A small autoregressive pixel model, trained from scratch.
Data: trained on photos with spoken descriptions (Open Images, Localized Narratives), 203450 training examples, 10.2 epochs.
Rows from block 2 of a small autoregressive pixel model, named by matrix and row number. Rows with one number belong to one neuron. Each number is 128 + 32 x the weight over its row's rms, rounded and kept within 0 to 255. All counts start at 0. After the name is the row's rms in percent of the matrix's.
After each neuron's rows are labels from the 100 images, of 14848, where the neuron reaches its highest value: "strongest on" is what is common among them. Only what is clearly more common there than usual is listed. The data: photos with spoken descriptions (Open Images, Localized Narratives).
# fc1: MLP up (model.blocks.2.mlp.fc1.weight, 1152x192), inputs 0-95
# fc2: MLP down (model.blocks.2.mlp.fc2.weight, 192x1152, transposed), outputs 0-95

fc1.317 104 [138 122 137 191 118 145  99 117 144 151 140 153  92 148 126 141 165 156 102  97 110 170 151 143 162 184  96 182 101 103 117 178  93 183 113 216 165 121 161 128 177 156 127 133 155 115 144  95 120 194  70 128  94 146 107  89 104 166  90 147 175 125  82 130 168  99 126 105 154 115 101 162 103 104 134 186 122 170 154 121 162 149 106 100 138 127 168  79 153 150 130 111 142 149 119 109]
fc2.317 106 [122 138  96 102 109 136 119 153  69  76 157 113 156 148 122 119  93  71 155 128 140 188  89 112 122 156 130 151 176 131  66  86 104 129  92 123 103 156 119 144 146 157 160  84 165  61 165 103 119 164 131 161  79 145 116 170 122 141 114 131 145 134 109 133 135 133 144 127 185 177 135 104 123 125 111  57  89 155 161  73 156  52 121 117 122 128  90 123 140 172 101 123 181 223 106 112]
strongest on: text has "wall"

fc1.305 101 [127 161 154 140 172 119 160 121 216  85 149 134 118 139  38 135 145 112 147 122 120 141  86 102 125 115 122  90 137 122 174 107 125 169 169  75  90 132  95 129 139 124 116 118 171  91 138  94  80 103 142 147 161  82  81 124 129 135  95 138 125 137  98  21 133 133  86  78 112  97 142 134 121 137 175 107 190 155  70 111  93  92 110 131 104 196 107 175 101 137 101 182 120 102 142 118]
fc2.305 102 [134 172 151 144 119 105 152 130 167 129 131 205 129 157 120 181 129 134 133 131  76 151 169 129 126  94 126  85 107 144 121 172 112 197 180 144 138  91 163  59  58  36 120 185  94 128 132 147 117 130 122 188 171 135 118 149  91 125 128 170  67 154 145  99 151  79 110  64 122 162  89 108 145 112 141 142 143 101  92 111 119 140 136  93 138 169 105 164 130 129 133 155 148 110 118 111]
strongest on: text has "grass"

fc1.16 113 [204  98 142 144 117 136 104 108 147 131  94 172  77  90  28 121 126 158 153 165 180 100 102  81 149 156 186 123 156  95 127 109  89  67  81 140 140 156 166 180 155 128 139 109 233  94 129 169 151  69 106 101 132 126  97 107 111 126  96 100 133  55  80 102 108 103 101 137 126 100 165 126 141 150 128  92 144 181 138 124 208 128 123 109 131 139 160 163 131 149 158 156 108  71 114 116]
fc2.16 133 [193 132 168 120 150 119 137 109 159 130 129 142  97 118 127 142 106 128 134 124 120 127 153 155  99 173  80 129 112 112  86 142 125 101 116 119  91 117 138  97 111 108  51 193 173 137 122 109 112 106  88 134 128 153 193 120 102 156  51 130  87 154 116 101 129 127 172  67 123 115 123  92 107 118  96  63  94 153 146 171  55 118 100 120 124 101  84  65 146 161 145 207 150 149 134 141]
strongest on: text has "sky"

fc1.484 095 [150 136 157 134 190 118 137  77 178 197 128 116 106 119 166 166 143  87 134 153 131 134 152 118 102 105 138 102 148 132 183 106  67 147  97 161 196 106 147 135  93 130 154 150 166 121 102 133 166 157  90 147 158 124  90 100 111 139 152 125 137  59 121 155 133 197  91 111 139 127 131 173 104 172 118 164  75 137 147 133  97 145 129 108 123 166 122 167 131  96 164 123 144 148 122 141]
fc2.484 102 [103 137 125 112  85 110 147 107 103 112  95 142 122 100  94 123 122 141 110 118 163 148 140 137 116 128 109  90 143 130 149 148 114 203 210 109  87 136 109 176 138 156 108 123 126 146 163 140  54 113 154 101 158  98 176  64 140 123 152  92 138 139 129 156  70  68 160 122 159 145 139  47 108 122 138 108 191 154  85 136 133 175 120 132  70 141 174 165  77 159 127 145 146  74 104 104]
strongest on: text has "color"

fc1.121 101 [157 100 137 142 109 121 175 104 135 171 139 155 149  95 119 143 127 120  72  91  78 123  83  83 136 124 132 116 164  47  44  80 106 125  89 176 134  88 151 123 124 124 103 105 128 157 133 147 152 159 116  59  78 154 156 147 168 148 136 138 193 121  79 107  91 121 178 157 135 143 127 125 132 106 147 115  97 144  99  39 102 100  92 178 148 151  93 140 111 138 126 152 138 102 123  60]
fc2.121 105 [108 120 103 183 141 113 147 163 140 100 130 160 159  98 182 143 151 132 120 132 138 145 114 150 126 164 177 112  92 111 117 167 154 135 103 135 115 131 136 118 115 178 155 153 135 125 145 122 127 147  28 196 112 127 194 105  69  98 168 162 126 144  93 124 178  74 164 127 144 124 129  65 150 147 173 127 119 169 137 124 111  76 139 152 137 112 135 185  77 133 102 208 139 136 173 111]
strongest on: text has "grass"

fc1.168 105 [113 193 141  90 168 123 125  74 133 145 149 192 119 113 102 184 118 120 110 103 161 128  92 152 110 158 149 124 126  44  71 134  89 142  54  79  92 131  90 110  61 107 114 115 136  96 126 161 142 128 110  87 127 140 129 157 143 144 146 144 133 119 118 128  82 206 113 182  78 139 168  75 144 141 148 158 176 150 165 122 148  96 149  91 142 117 117 178 113 106 134 155 165 135  78 118]
fc2.168 119 [122  82 146 140  76 103 121 124 127 105 179 149 128 127 159 139 143 160 126 118 161 137 215  95 118 137  85 125 111 114 177 134 165 161 164  81 113 105 122 106 114 101 118 144 140 181 103 163  97  90 140 122 196 128 157  86 107  88 137 134 116 168 138  81 118 129 167 176 110 143 110 182 116 131 113 159 143 137 118 144 135 166 131 193 147  67 131 103 164 147  99 110 152 101 152 131]
strongest on: text has "grass"

fc1.239 105 [148 147  48  92 125 116 135 121 188 133 118 169 134 121 106  48 153 156 114 134 154 159 112 108 158 120  82 106 119  65 157 139  99 104 150 108 177 116 105 151 157 146 110 124 108 142 162 111 129  71  98 126 112 177 164  96 121 134 115 109 119 120 107 201 100 141 110  68 153 167 159 139 102 118  93 142  97  85 157  93 156  85 115 141 143 137 113 152 137 186 197 108 152 105 116 136]
fc2.239 100 [ 62 176 155 125  78 113 129  78 168 138 137 154 133 121 170 134 115 134 130  99 218  91  97 117 165 126 131  95 131 107 109 115 150 126 149 103  82 124 164 150  96  92 182  75 156 124 165 155 149 118 171 174 161 130 106 106 172 137 114 130 186  70 116 149 107 134  61 125 136 157 116  78 127 149 161 143 133 167 104 152  92 104 125 150  82 117 132 148  81 130 172 106 147 179 154 162]
strongest on: text has "sky"

fc1.315 098 [201  99 240 145 116  71 191 126 108 159 121 135  89  76 122 148 148  98 128 111 151 143  74 119 145 142 164 166 136 101 118 154 132 160 178 146 122 112 123 164  75  59 130 132  70 116 139 134 117 154 100 128  74 149 140 115 108 107 102 133 136 129 137  56 145 125 144 155 126  85 133 122 126 140 187 159  90 123 139 199 160 122 148 146 179 108 117 109 157 112  74  71 101 156 174  64]
fc2.315 106 [ 92 145 110 118 102 115  92 118 116 145  86 155 113 131 174 161 109 162  87 148 172 127 112 126 100 183 102 113  76 189 150 131 110 114 184 164 137 136  80 114 170  82 119 154 182  77 126 109 220 143  91 174 181 137 160  96 144 156 119  89 162 122 143 126 128 144 140 155  91  88 102 142 126 138 150 128 126 123  83 127  84 140 122  84 133 130 136 100 143 143 174 155  90 192 193 165]
strongest on: text has "wall"; text has "table"

fc1.736 099 [ 88  96  98 154 119 141 138 139 151  93 174 169  92 120 162 120 203 140 136 108 174 163 109  93  97 146 122 160 107 105 198 151 153 141 122 116 127 131 107 113 115 135 105 125 163 137 118  84 109 129 143  63  40 160 191 110 102  91 111 145 147 161 147  78 137 105 150 139 151 125 174 101 110 186 135 158  81 153 109 125 165 135 142 101 171 108 157 122 141 197 115 120 102 132  96  70]
fc2.736 091 [133 120 122 126 147 178 117 117 128 134 165  98 166 159 163 119 139  91 137 125 196 187 160  95 106  90 142 140 134 123 142 102 177 203 139 110 131  83 216 142 112  74 137 143 140 158 148 125 107 137 119 175  66 111 126 123 143 137 119 120  99 127  93 126 124 114 154 149 191 109 156 151 119 104 111  74  97  59 218 152 125 142 111  76 128 154 101 169 196 146 163 137 140 143 124  94]
strongest on: text has "sky"; text has "buildings"

fc1.534 101 [158 110 157 170 154 130 170 135  93 168 101 184 158 137 157 111 245 104 106 144 139  99 135 134 152 110 110  69 122 128  80 167 110 106 147 164 105 129 115 132 136 160 101 160  81 137  68 171 158 141 128 141 147 170 101 158 141 103 123 156 130 139  97 127 147 149 116 173 120 135 186 165  97 165 119 138 115  93 106 159 126 130 130 121 176  59 146  69 136 181  81 137 151 112 116 127]
fc2.534 112 [126 122  61  87 131 172  99 154 142 115 164 151 127 163 112 127 108 138 162 134  81 172  59 136 138 150 161  73  74 157 129 133 156  90 156 116 144 123 164  77 159 142 110  88 119  64 134 134 107 138 109 148  98 133 116 130 111 103 115 167 176  80 107 151 168 166  84 130 141 118 129 121 161 143 139 151 153 167 119  97 137  94 183 180 136 196 141 184  54 101 130 152  91 158 126 118]
strongest on: text has "wall"

fc1.378 107 [118 102 108 167 132  91 139 125 117 146  99 123 106 152 151 169 205 157 152 111 114 149  89 154 122  90 117 133 206 122 118 155 129 149 129 137 112 109 123 172 178 136 144 144  63 109 107 103 139 110 148 102 113 147 178 143 111  57  68 137 186 174 104 126 157 126 124  64 146  99 126 199 108 141 136 100 138 118 143  83 167 108  96 105 165 113 158 122 116 141 107 172  70 132 160  71]
fc2.378 117 [165 155 215 186 107 139 113  89  98 152 120 125 105 140 133 142  97  88 141 178 219 142 186 143 116 133 130 159 121 165  93  75 160 147  83 133 130 145 124 136  87 108 145 126  69 108 148  82 143 188 109 192  96 171 157 181 123 176 139 128  83 122 109 124 134 144 141 151 118 113 143 131 155 156 101  81  93  82 206 162 145 132 110 111 133 125 116 164 148  85 187 113 104 184 108 126]
strongest on: text has "wall"

fc1.28 095 [191 104 155  77 170 110 173 125 150  96 135 140 113  99  81  85 133 106 159 136 116  80 192 103 139  99 130 119  84  91 154 133 128 153 151 109 119 175  73  94  94 105 143 156  83 112 117  77 112 115 121 139 111 167 116 145  82  53 200 134 153 118 149  91 100 145 124 172  95 108 134 136 189 156 105 103  75 145 107 104 114  85  94 130  88 139 114  74 131 107  96  91 104  91  97 144]
fc2.28 091 [139 128 138 138 101 154  86  77 127 167 141 160 137 152 146 111 143  73 152 150 180 169 130 164 106 103 167 100 126 137 163 167 143 172 113 156  98  99 132 164 165 151 148 103 161 120 142 130 124 128 127 117 161 136 168 139 114 116 147  57 138 116 144  78 163 132 121  35 168 104 120 166  69  86 102  79 145  95 154  95 126 123 116 157 122  68 107 184 127 173 140 135 164 147 113  79]
strongest on: text has "food"

fc1.319 096 [160 137 174 188 141 136 105 131  84 153 119 109 102 162 138 103 133  91 103 133 109 101  68 158 178 137 224 173 126 105  61 141  92  63 115 104 121 107 156 175 132 144 152 111 147 160 156 128 124 134 160  95 189 109 116  62 110 120 114 129 124 156 132 159 110 138 189 155 163  91 157 147 157  76 163 153 119 135 106  98 117 142 174  59 114 109 162 201  46 143 132 133  72 159 100 141]
fc2.319 107 [167 174 133 115 169 137 105 127  86 137  82 149 167  85 159 103 181  99  75 201  98 117 128 161 120 149 129 105 135 142 160  81 149 154 125 106 104  97 155 175 143 108 114  78 108 127 124 141 110 116 185 178 132 118  60 165 159 161 124  94  89 118  79  62 102  86 158  92 129 119 141 176  90 111 161 113 128  74 178 146 165 117 124 115  82 167 198 132 161 131 110 127 172 142  73 108]
strongest on: text has "sky"

fc1.450 101 [185 133 126 124 104 124 121 135  81 181 133 138 112 117 129 135 132 131 181 178 110 116 113 127 182 104 147 159 142 123 105 132 119 133 123 194  71 134 100 148 114 176 121 161 161  77 136 160 171 126 114 143 106 109 156  97 132 127 145 118 110 158 185 157 130 137 127 140 101  74 169  96 131 108  66 172 149 139 125 174 134 165  85 115  77 147 113  90 132 141 150 141 178 151 158 127]
fc2.450 103 [140 122 127  82 147 134  90 117 108 125  77 142 103 125  92 131 101 174 162 131 138 154 161 172 127 163 119 129  87 120 174 144 119  89 127 131 152  97  60 131 137  72  73 125  89 134 167 115 133 136 112 116 144 168 115  55  76 163  93 149 153 142  79 109  98  67 110 174  95  98 170 111 115  89  75 153 145 127 115 132 121 137 187 101 139 144 122 106  74 173 211 124 136 164 137 121]
strongest on: text has "sky"

fc1.211 102 [100 127 129 119 115 108  93 140  81 135 164 203  53 104 130 132 107 159 108 148  45 116  86  46 111 124 120 116 202  85 138 200 134 118 140 109 157 129 188 117 136 129 106 120 137 136 131 139 142  94 118 107 120 120 130 115 174 142 137 130 129 187 135  76 120 145 160 143 155 142 128  70  94 170 110 155 122 146 140 102 101 125 145 118 139 109 121  94 118 147 139 168  47 108 115 112]
fc2.211 108 [175 143 129 137 126  84 152 131 158 113 181 161 137 159 183 145 157 133 114 131  95 131 115 108 173 158 149 129 115  91 138 145  86 148 130 159 136 153 162 140 135  69 124 148 171  83 109 127 201 152 139 144 132 132 183  68 132 194 152 182 132 135 101 107  55 177 149 122  79 113 126 135 187 161  89 101 166 113 143 116 148 100 139 132  14 180  75 145 122 111 168 131 163  99  94 134]
strongest on: text has "wall"