Rows from block 2 of a small autoregressive pixel model, named by matrix and row number. Rows with one number belong to one neuron. Each number is 128 + 32 x the weight over its row's rms, rounded and kept within 0 to 255. All counts start at 0. Numbers have three digits each.
After each neuron's rows are labels from the 100 images, of 14848, where the neuron reaches its highest value: "top examples" is what is common among them. Only what is clearly more common there than usual is listed. The data: photos with spoken descriptions (Open Images, Localized Narratives). In brackets: how many of the 100, against the usual share in percent.
# fc1: MLP up (model.blocks.2.mlp.fc1.weight, 1152x192), inputs 96-191
# fc2: MLP down (model.blocks.2.mlp.fc2.weight, 192x1152, transposed), outputs 96-191

fc1.32:152143090179126133136155113130136089109153150109111128059146161177127180169188070165155096141092121087099109100188106148149143139146141158126086091157090111130056131078113148114116078159183128099164070155188148084147092089132114134179111104094103184102143121112121137048151153136148104081
fc2.32:076164086107125134213119149138122147164123150145087094177108172086168122115134093116164062081111116155090108096135093083103156159079079113079101098109120105118122104052106149183095099111139132166156158154122176096075109092133152126152072197164085118120141143130104112070129146101153175085
top examples: text has "wall" (51 vs 20.1)

fc1.259:152138087146149100157126128131093105168144203131190126111107095093135111131123151145173152086117109130099141137089163092108128172137086119114175124094135156093083137201221104139120186150110147141086151125146138175184155182114191143070170131105108090114096154158180110135097090096150112136
fc2.259:132052147178158108099069129180091123078149099013128167165177111145132096132148088130124098144131114140149158167196088081062114139125100121142107132121096096117166090113101201144104114089124182097098089156142089140095118104135073188097135154162142142095099061159115084103182064111154151121
top examples: text has "wall" (43 vs 20.1); text has "table" (32 vs 13); text has "wearing" (29 vs 12.4)

fc1.39:163153185135110076185170107058122106069128158163082139156069111109171133163178134157125150097137121135122150175123189154073157129088120156152119078104094182117096171165138131159114103127122160115136149111123135113128128108112162108095187108137202139180126105093120151117159105169206090077
fc2.39:088187197163080014142139176075141077132098183145138112124128094130147146168148101169130142114120104109074166160146092072146144086190129139115142096057119138175098108139053126128090111129134125142130145150112105127141129147187094114118133122123124095120065166115114139058108148175109135121
top examples: text has "grass" (26 vs 9.8)

fc1.597:124126175069111075138139088120097158140148056129141154127142092086149127154101101119126148136130120111179183131121097105094200117127143129092152141195080194110118105128083144084100134148096092183150090056157067115146144070133142097150145136157121093144179136146172093117097197068118131128
fc2.597:072171153146104109067124080120133105120114163135112082132154145197110106113151105142148129148099130157158075190083111077149083093155139097146174125154078093177083091136112135125126129173141092137139162146096066097183100192138143115073224139138160111182125171106129136104150120130108103136
top examples: text has "grass" (37 vs 9.8)

fc1.652:047160093136132108147125126154114109118145136122120088072124094194112142103143098128110110146119126116111068127110132066098131114179117068125095128135123115175094115131135166147194141149168084135141143164164096107063130134178142056111139119165098107143121142155078115153105121145097108104
fc2.652:126088136107119136128196076115098075107181090130136116141120116156134122165115124135114204140108114072125175145087121128179113126121124119178104136121117174126125147219176107127159165169125064110149132122110106159108143056143133101148104067113129078107152098146090150158155138163118147137
top examples: text has "wall" (43 vs 20.1)

fc1.402:186128086129090142095121098130144069095170145103091158163147175171150137177090158102102123127164157174187135106136135118127116135138133114131166145120093142111147110150167142189108152124131041129114116156124144181122086119147093123153152239035120164083128145134107122087160149113092176138
fc2.402:176060190141108157125076187130183123102164093130162124078127089119147130117108122108099130159140127131121101127090157115160170120119158136148145111132126105098121195083088121070127137106123155131123147108059100102211096088104086139147151160103140134150123107112069122157116144097200180191
top examples: text has "sky" (52 vs 24.6)

fc1.562:103159132099124137200101130107136109163176138108075077117151129153121150112163109129136130135074120176158101130091115124096126148153095161139091138194147145100125071135108111136072097110151127137073060156122137137112105150144127128139071145111090115142156116104157113065146126118122142109
fc2.562:123128120131102116139178161102099171163118188190138098152144127079082097114093130121079109094158129116138096115136142080147109134095113131070109154149133124144123168120090152090132109087127156173119121146064140079065074138122173075126057114166136116175116134103101086133080159069131125159
top examples: text has "wall" (48 vs 20.1); text has "wearing" (31 vs 12.4); text has "woman" (27 vs 8.9); text has "black" (25 vs 9.7)

fc1.564:165148112152074151118138153141101110091143140139130146148064156137146067082146140160117140118129117155122207086132074120167149155131106132173115106142101201162123120149140114124153086123110125168151080173160133110140184149106185091149188166135101131141095130080184167089181115115096132119
fc2.564:135091122130119110132120175101065163127114151142081146081121141121103169090132142213074107100114107135075173155170127099032114123079103181190157131130146123095182107087091186137137116152169130113114187144140091098101122149151116146155129122169147128119142068122117160155126134075189138088
top examples: text has "wall" (42 vs 20.1)

fc1.312:164130160127104144154145184092088103081128104087160161121099160119153092129167122158118163147146162163147143146144118079117197093192184127114105115095083180129078158160164150144129132104158158129119116118109107083140146128152157134154208077109201108131137123174165134171195165148117159182
fc2.312:159142089160076139139125106162141133130103187124094136076126142057162118154109128144158078132157082097066179111126100136117138169077154086117084141119160112102113121099118124154108073126201170121104093183129159084107144056105215101087090193163114127121182188117080113112164109153167152126
top examples: text has "sky" (52 vs 24.6)

fc1.111:113088129189151139074120131128094131129148049160092164080098110088086121126108074096204090104110171073129144140123141122135190131136139148163117198146127123119108107148223165108111129131102092134116076067155141156109085115125150096188146181135134077094105125138124064145106197133081123149
fc2.111:134110092116143119122177114166098136110124168109145195132158090139154088139130125133134113155088059128068082105085074092137116172170100165107166191164167081124084122151173115184104133080090120132110096118141211117130167125127093097161060100135127131145105155152127066080147113114126131123
top examples: text has "sky" (69 vs 24.6); text has "grass" (25 vs 9.8)

fc1.396:150100177129135111150074157131139114097140163143147076164125131141168145110120074171137197100112199134207181131110132133137152139095159126162165100139013125192095153143163072124182093097101121123110145118175100112172146167144122163133183160108146106163133106161180140151120105119176147125
fc2.396:122121084113097116105106130125035114118100087126153131109101104140153044164154141170086129110094148132184124182150158162058200084114119128154122107093081168131149137165102128134099102099129115138140154124092084195086154196176121126090107121187165189150156126135126139090144123146140123153
top examples: text has "wall" (43 vs 20.1)

fc1.207:129113075145128103137135130093139142117130123168125157113102139133148152121115137101126139105167111140151191128103066115137127168091121091083080141121093161070159183174103100084099055115138075105157120162187138128166172121185155113167089102128129112117131168132161124053153125112175109113
fc2.207:110104111098159111145117113105056152097158147135088166180110100164103097115122066132104135060128112142135154092109107120148142137030170108136112148135143116067136130143126063086079107106072111117130144149111160120119124196140128077144103123152092143171103120139120113061162150094217151118
top examples: text has "wall" (45 vs 20.1); text has "man" (34 vs 11.9)

fc1.317:146180116179089125126136130062046080171101099127136160144119103118101147149085087187154153088129168103154122112191166156112132090114078099146067161114163131127106144122053122174104089152106089087110097116135122071093099193174114182154126144129095132166156087178137126087110175174098137158
fc2.317:145143099124135129140142062129120135097159152125110100176135147095178150150191124176116094137118062130107071127089125190066131132175061173119095146193186140173165175134145137200146114123085079130124101132060160106151146095115170123161100161154127121123096071140122132168119115085116124149
top examples: text has "wall" (47 vs 20.1)

fc1.478:125132126136118140094139127088120149173183165147119113188117122115111093127116100116157144124110173118146076158121151108098156137128142091181115114130083109020153116100147166145066098091169097097137101106192086091112140127155166103131145148111140136120097143204069159078127121127165110073
fc2.478:125117174126138138102081142082161181160142123066134067182132089145142103080148135068106127111127154120123172096143161151104143118146135108174075112145165072107151120102165129120150155123109182160137146126131078152088113096130064137084144165076154122159120092199179079160076104100139083142
top examples: text has "grass" (30 vs 9.8)

fc1.663:130158135133162165087109146171082103082155172169102090088210120130157098149159123130131168148074110133139150164126140109137123142111159122102149130091142152114082138095068102045157105174099162112114119209114125144131144173092172156139122099114161182150114121087138183137084153102181088148
fc2.663:178138138122177154076106168105165104085142131153130150150134103183111172108096103134130099127148121129095080157125145141149092125163099106105117174105067159117127139070134118167086136121123137125153167087145097126128098206165123117184129126142152122098174129203148117125131112118113054216
top examples: text has "sky" (52 vs 24.6)

fc1.315:156171066117135163150132155108123135145160166074105100128117133144127079084107054139119101124165086113113069134152087135132170158150166059110174143141142137181104164160072095153145140136153053120159104152100151111176131178147144113152110141138175095148146104121088072156113100131159120146
fc2.315:133151170162157106135080112100095154148137134124054128122106031175111145162121143167077109155138144159116172156195119136159121114130115197169125099147089088052122061126167108128071109121148146143137126152151078117155050123140136145143122151084088206129145148116111133088157101107119111076
top examples: text has "wall" (42 vs 20.1); text has "table" (33 vs 13)

fc1.608:121123196087151125112122137113107136186132135066101074071142094061121125145152095164120108179076125049133092117143155125106122086127145171141150135115153068103125060178109138133136116121092178129068083125147090177186119126098082120161133122147167103084076131101136096105134125195139200112
fc2.608:119094083102167112153142138105113178190152162180131169161170120102106167164151152094180128127170132098118106164136146128177132139119122159149168068087098138138125088064158139133149148140147136149095171083112116120142164156122099177139170136101109119158196109092148052099147124138203051150
top examples: text has "sky" (66 vs 24.6); text has "trees" (57 vs 27.2); text has "grass" (28 vs 9.8)

fc1.121:120042172121181168140156181120143155087090149116123175052129094132104184095118099118151105130138129137136136163127084108137152147198129142138097143079095179081094110056142103122101073184165061127193122116125098129117139146164169106115092158098112168127094111101155131134159118094146114100
fc2.121:160140131116183151182113078203092136111176090171128126123169088064127088185095109109130104153109094135134149110109144082041115123059103127080092148171141153125120175095137091148085130117104147122145169141068077095092141125151140091115077139124135141136169208151142067129106096113136108081
top examples: text has "grass" (29 vs 9.8)

fc1.305:136113176099104111174109173072152123069135141091154120098087119127166072173155108214123176087156136117167145186150156115162154126140197130125157092152097168109119150142126122076127094097106107118066074150159096121125080169131092125162141084072148147115134079121119152114108164131173140131
fc2.305:163089083182165088108150107187147112156103071119128131150125098085120110100164144129112075135109127085084088103126161124151120124122117098110110156113080066157131136107102178150101127133184094142090152157126116198122188155182163152142133156092147170060152144143103164065036109146106089145
top examples: text has "grass" (39 vs 9.8)