A small autoregressive pixel model, trained from scratch.
Model: arch transformer_decoder, layers 7, norm rmsnorm, activation gelu.
Training: adamw at rate 0.0012, batches of 256.
Rows from block 3 of a small autoregressive pixel model, named by matrix and row number. Rows with one number belong to one neuron. Each number is 128 + 32 x the weight over its row's rms, rounded and kept within 0 to 255. All counts start at 0. Numbers have three digits each.
After each neuron's rows are labels from the 100 images, of 14848, where the neuron reaches its highest value: "strongest on" is what is common among them. Only what is clearly more common there than usual is listed. The data: photos with spoken descriptions (Open Images, Localized Narratives). In brackets: how many of the 100.
# fc1: MLP up (model.blocks.3.mlp.fc1.weight, 1152x192), inputs 0-191
# fc2: MLP down (model.blocks.3.mlp.fc2.weight, 192x1152, transposed), outputs 0-191

fc1.661:068083133146164093156116156112072098128149141090151121157165154099188158197200171120103126113174165157130139113119184110111101098123113112155093145157140102128119136213139136090126175169104126067097157172107072119113138112133143174144204120138117110171117225126071145107123159115130071121138137106126138145184131170146122114142141094136161198116128113175168137124109151101118169127094114133112157136182134115125163099134114143124102155147142174084125126074035174104121094125102087169137151197163099069112135060156095090076109148120134108162073143109100152147107113127095155076
fc2.661:095081041114094132142091142128099125130118178093107117109140184133123149124125067126103082110136148060094196133125151071154125209112191066206133118084117129092128226172110152139153067156156128107132151147116139149113128159140130084129128130114149175120105106133145151181113133082109102151126130113162043159071142158108130116161160112180170107060119122112138109142115135103086130116173139087149132087090177138090077135134137121116128169119104137147130138118148111094134098093128106125125207165183163117095110111129110125129130185106133123093143149104045127071114076063090127127
strongest on: text has "black" (25)

fc1.649:105085097124171105172126164113084105096109119095100118171149134083162108115142149129119127115179234163117151127082077138151086147189072141065122155129113090099147111168174104148131077120123126121098153081131162155135173166137159161145147106175098036135128148084081170149134126166143082172079101087164137103136098121146090115092124113127134122092153195106165144065071159108141127156138112132103133130086122172179096118120165092159107096144131157118062105073112214158042134115161096099084148132134129157098119160074150160120136136166111079109115107145092147141153142137128088165
fc2.649:111104093112084115097064122101157125054101153110094109123145248128102129104148098152159122127143122164157094121106115168100177152146105127130109106076192140103145084131088123135151124109210167128093169131150109137167136125129152136139135101094130178109114193180121112073165199128105161122098120138165142085116103143072137171088086095128168151157150058118115138147118152094107154137136133126133092170199088122118177162140118106177077121155110153154074116169150186100097172183141121173126135126144126137124103141194113138050153146091155155110166083108133152163118114147186155190
strongest on: text has "sky" (82); text has "buildings" (27)

fc1.724:093082133109160136117151102112133110132089085139122168118091106073177110135140166156178115106172087090123120091168124118164155083117160136144123104059128088113108135129141176074088145066088126087095156145115159178145161093089185161125132079159094176143108158174157116141192089139110128145113107108173129096190171160106095098189060172137195112176096130130136109130122097154103116126123195095119176140107151132086087123166199135128112140103118159082091133094150154065126037110139147139107073142130200112130100079152126082161157101138127144134088108073100141119130193122137111136
fc2.724:128126077084137118131109100108107119158171120137138077123144112173108126094148134111132138133105159156146099124175105107061083159155137091154135107177185175108128139140167102148110104141103127101121051096103118142143129136130092124084164083097133119080086125108148131149135079194200047115149131054142021139052102153145145162087098135164131116071159096096132087192088110108145126161123098147145089074152166174103112159122085134122099042100124068143156129155124148140117076119174143156087088120172105140114088129075140160121115174160112106126178178093109102114156132086149133149
strongest on: text has "sky" (65); text has "water" (37)

fc1.331:173127104126136165091116076155163168159161131105183138173163104109115125132171085129062117111135104122112107147126112114111233080085077141101063055162122132131115124103119102116158157166145135119098090111111081106140165119145171145120091175133132112124127129140084069175143131155120174098144066107177125126180147118123091161107154096104141092172127174143179103133131027117194072135152195161140155156150180185119208094159155102136151164125129146129125110163148153170143162180165115184176112146102163130113139138135131108130143137080072169152122132112117198111147147163110141115
fc2.331:149073087139108142081133125105092117139148132145119111028143151144208142102169131121154084105128134127095122140153113098125132116091115161127160145080164185096105123160115102087092143182143097089097141122154175125138115059102171156057138121123110137094108106106176092104129132088143108134176111185201098106068140175119156095110094102049151087166070115129105186094193112119111155132032137186178129148140139191123155124195128128127143157108129136158113143059137094090109117121133114144149060151137115112126142086136196118153089121135105160100102153090122136077166140103149118121
strongest on: text has "black" (34); text has "white" (34)

fc1.116:124154114162199126100139113129157128144109148089144090143093163116054124167193152159154095156127121133170059099151119167135141140114116119086124192149087125116148151133108075104095141115133101119141121134077126102142157113138169159126144208125113134192164112129062153159130125118169183129126141086169083166069137126119155099133147184154158111119103028110190078163135124132169073185175157146118142083157039089119135135093137167117095142089130086142164121121147124159085160174113123155105122140175126066195177127153072098162133143144104151159111150139118159156181176147150107109
fc2.116:116168146116165111131091177147121151100116158144077135149101097146156136115120148156076140100146169140112091147083122120102146073226100115098122101110055131129094146114162124120099116143049095152085211119164119160098112094070097111165100140172124109140130094138193122109120154071142086152178167208134122133140150082060119125047166082160116147126125139129149048130128119114083094123179136154131069098120122122133091143124099095112114107147153161182204164086091144139115146112114115143121133148183117178159082179180119119128172097105105169154094120144136123107074136096180119150
strongest on: text has "sky" (51)

fc1.342:178116108093185105118064155179192092156095171145138072104139128131121100157125155213117070175166124132125109137092123157113130135116144098112081103128097113116111147160141179078132126096121142097116124171125103105063119125135132120128132149167094167108086184132174147107107119166119083108081088111102113110206085068126120135120166140143132110094084125121186111152104116069112132227051111097151110156118142099116127126114138140146137214122058130052108109128116119141142135123138169116131135195120149200167151104138106131139188116102117195158117153072154183094124124123102157152
fc2.342:124165132112113131152129090117104160111114159188133123111081123099115108079117088117132124051128133245112122124142115065119073087166155152100114120094137064091084112099131155204097112173157127051071129096116158156140098146163129146128118113106162111109070121066111115180131174125155058118157228097146139152127155137157119098088095127090128073088134095118132147116106102124114132127145146128125122138138147126112110106182128131156120060112125096160100093107070141060132137095137130179127159170106136103096142151084094125147170131117122151064073154146116191115139068090130152191
strongest on: text has "sky" (71)

fc1.359:055187141138104077115114085108113141106117098173107142214187186155095159124177129083150111094085141121212081131131121139116130088137149108098139101176115110196117154120079080087082129108133102134151136104092110132126160076140210128081213137170182118106142152087116174131134126118161222157143148167159135100128092122183151116063121136135136105148125116142140118139127142114123095118209089146128110176190152118154149177125063139096148116100085141143101111155091083103112120143115103149182142128131182064156161179137124109140155141155111132081125141099102119149103120147120108104
fc2.359:126193068163131081148143178147129087143113163115190071101118065126200145128146094111154117166123095086084126105129129097181178121217085124096132068137090086156103195126172128140128137161109140144045093137099079137143142110142106122160103167119160120115084163142139176132120124114117095155147179151121072097110136106091109184117106129128153138118110125130079179153150114121063154086143182165136128112153131117145157112090120067120131132124127139108160107113218146150112109147143137129068075123081142181122101116130132114133095138139157198133083152167151129071180155181191101154
strongest on: text has "sky" (67); text has "buildings" (32)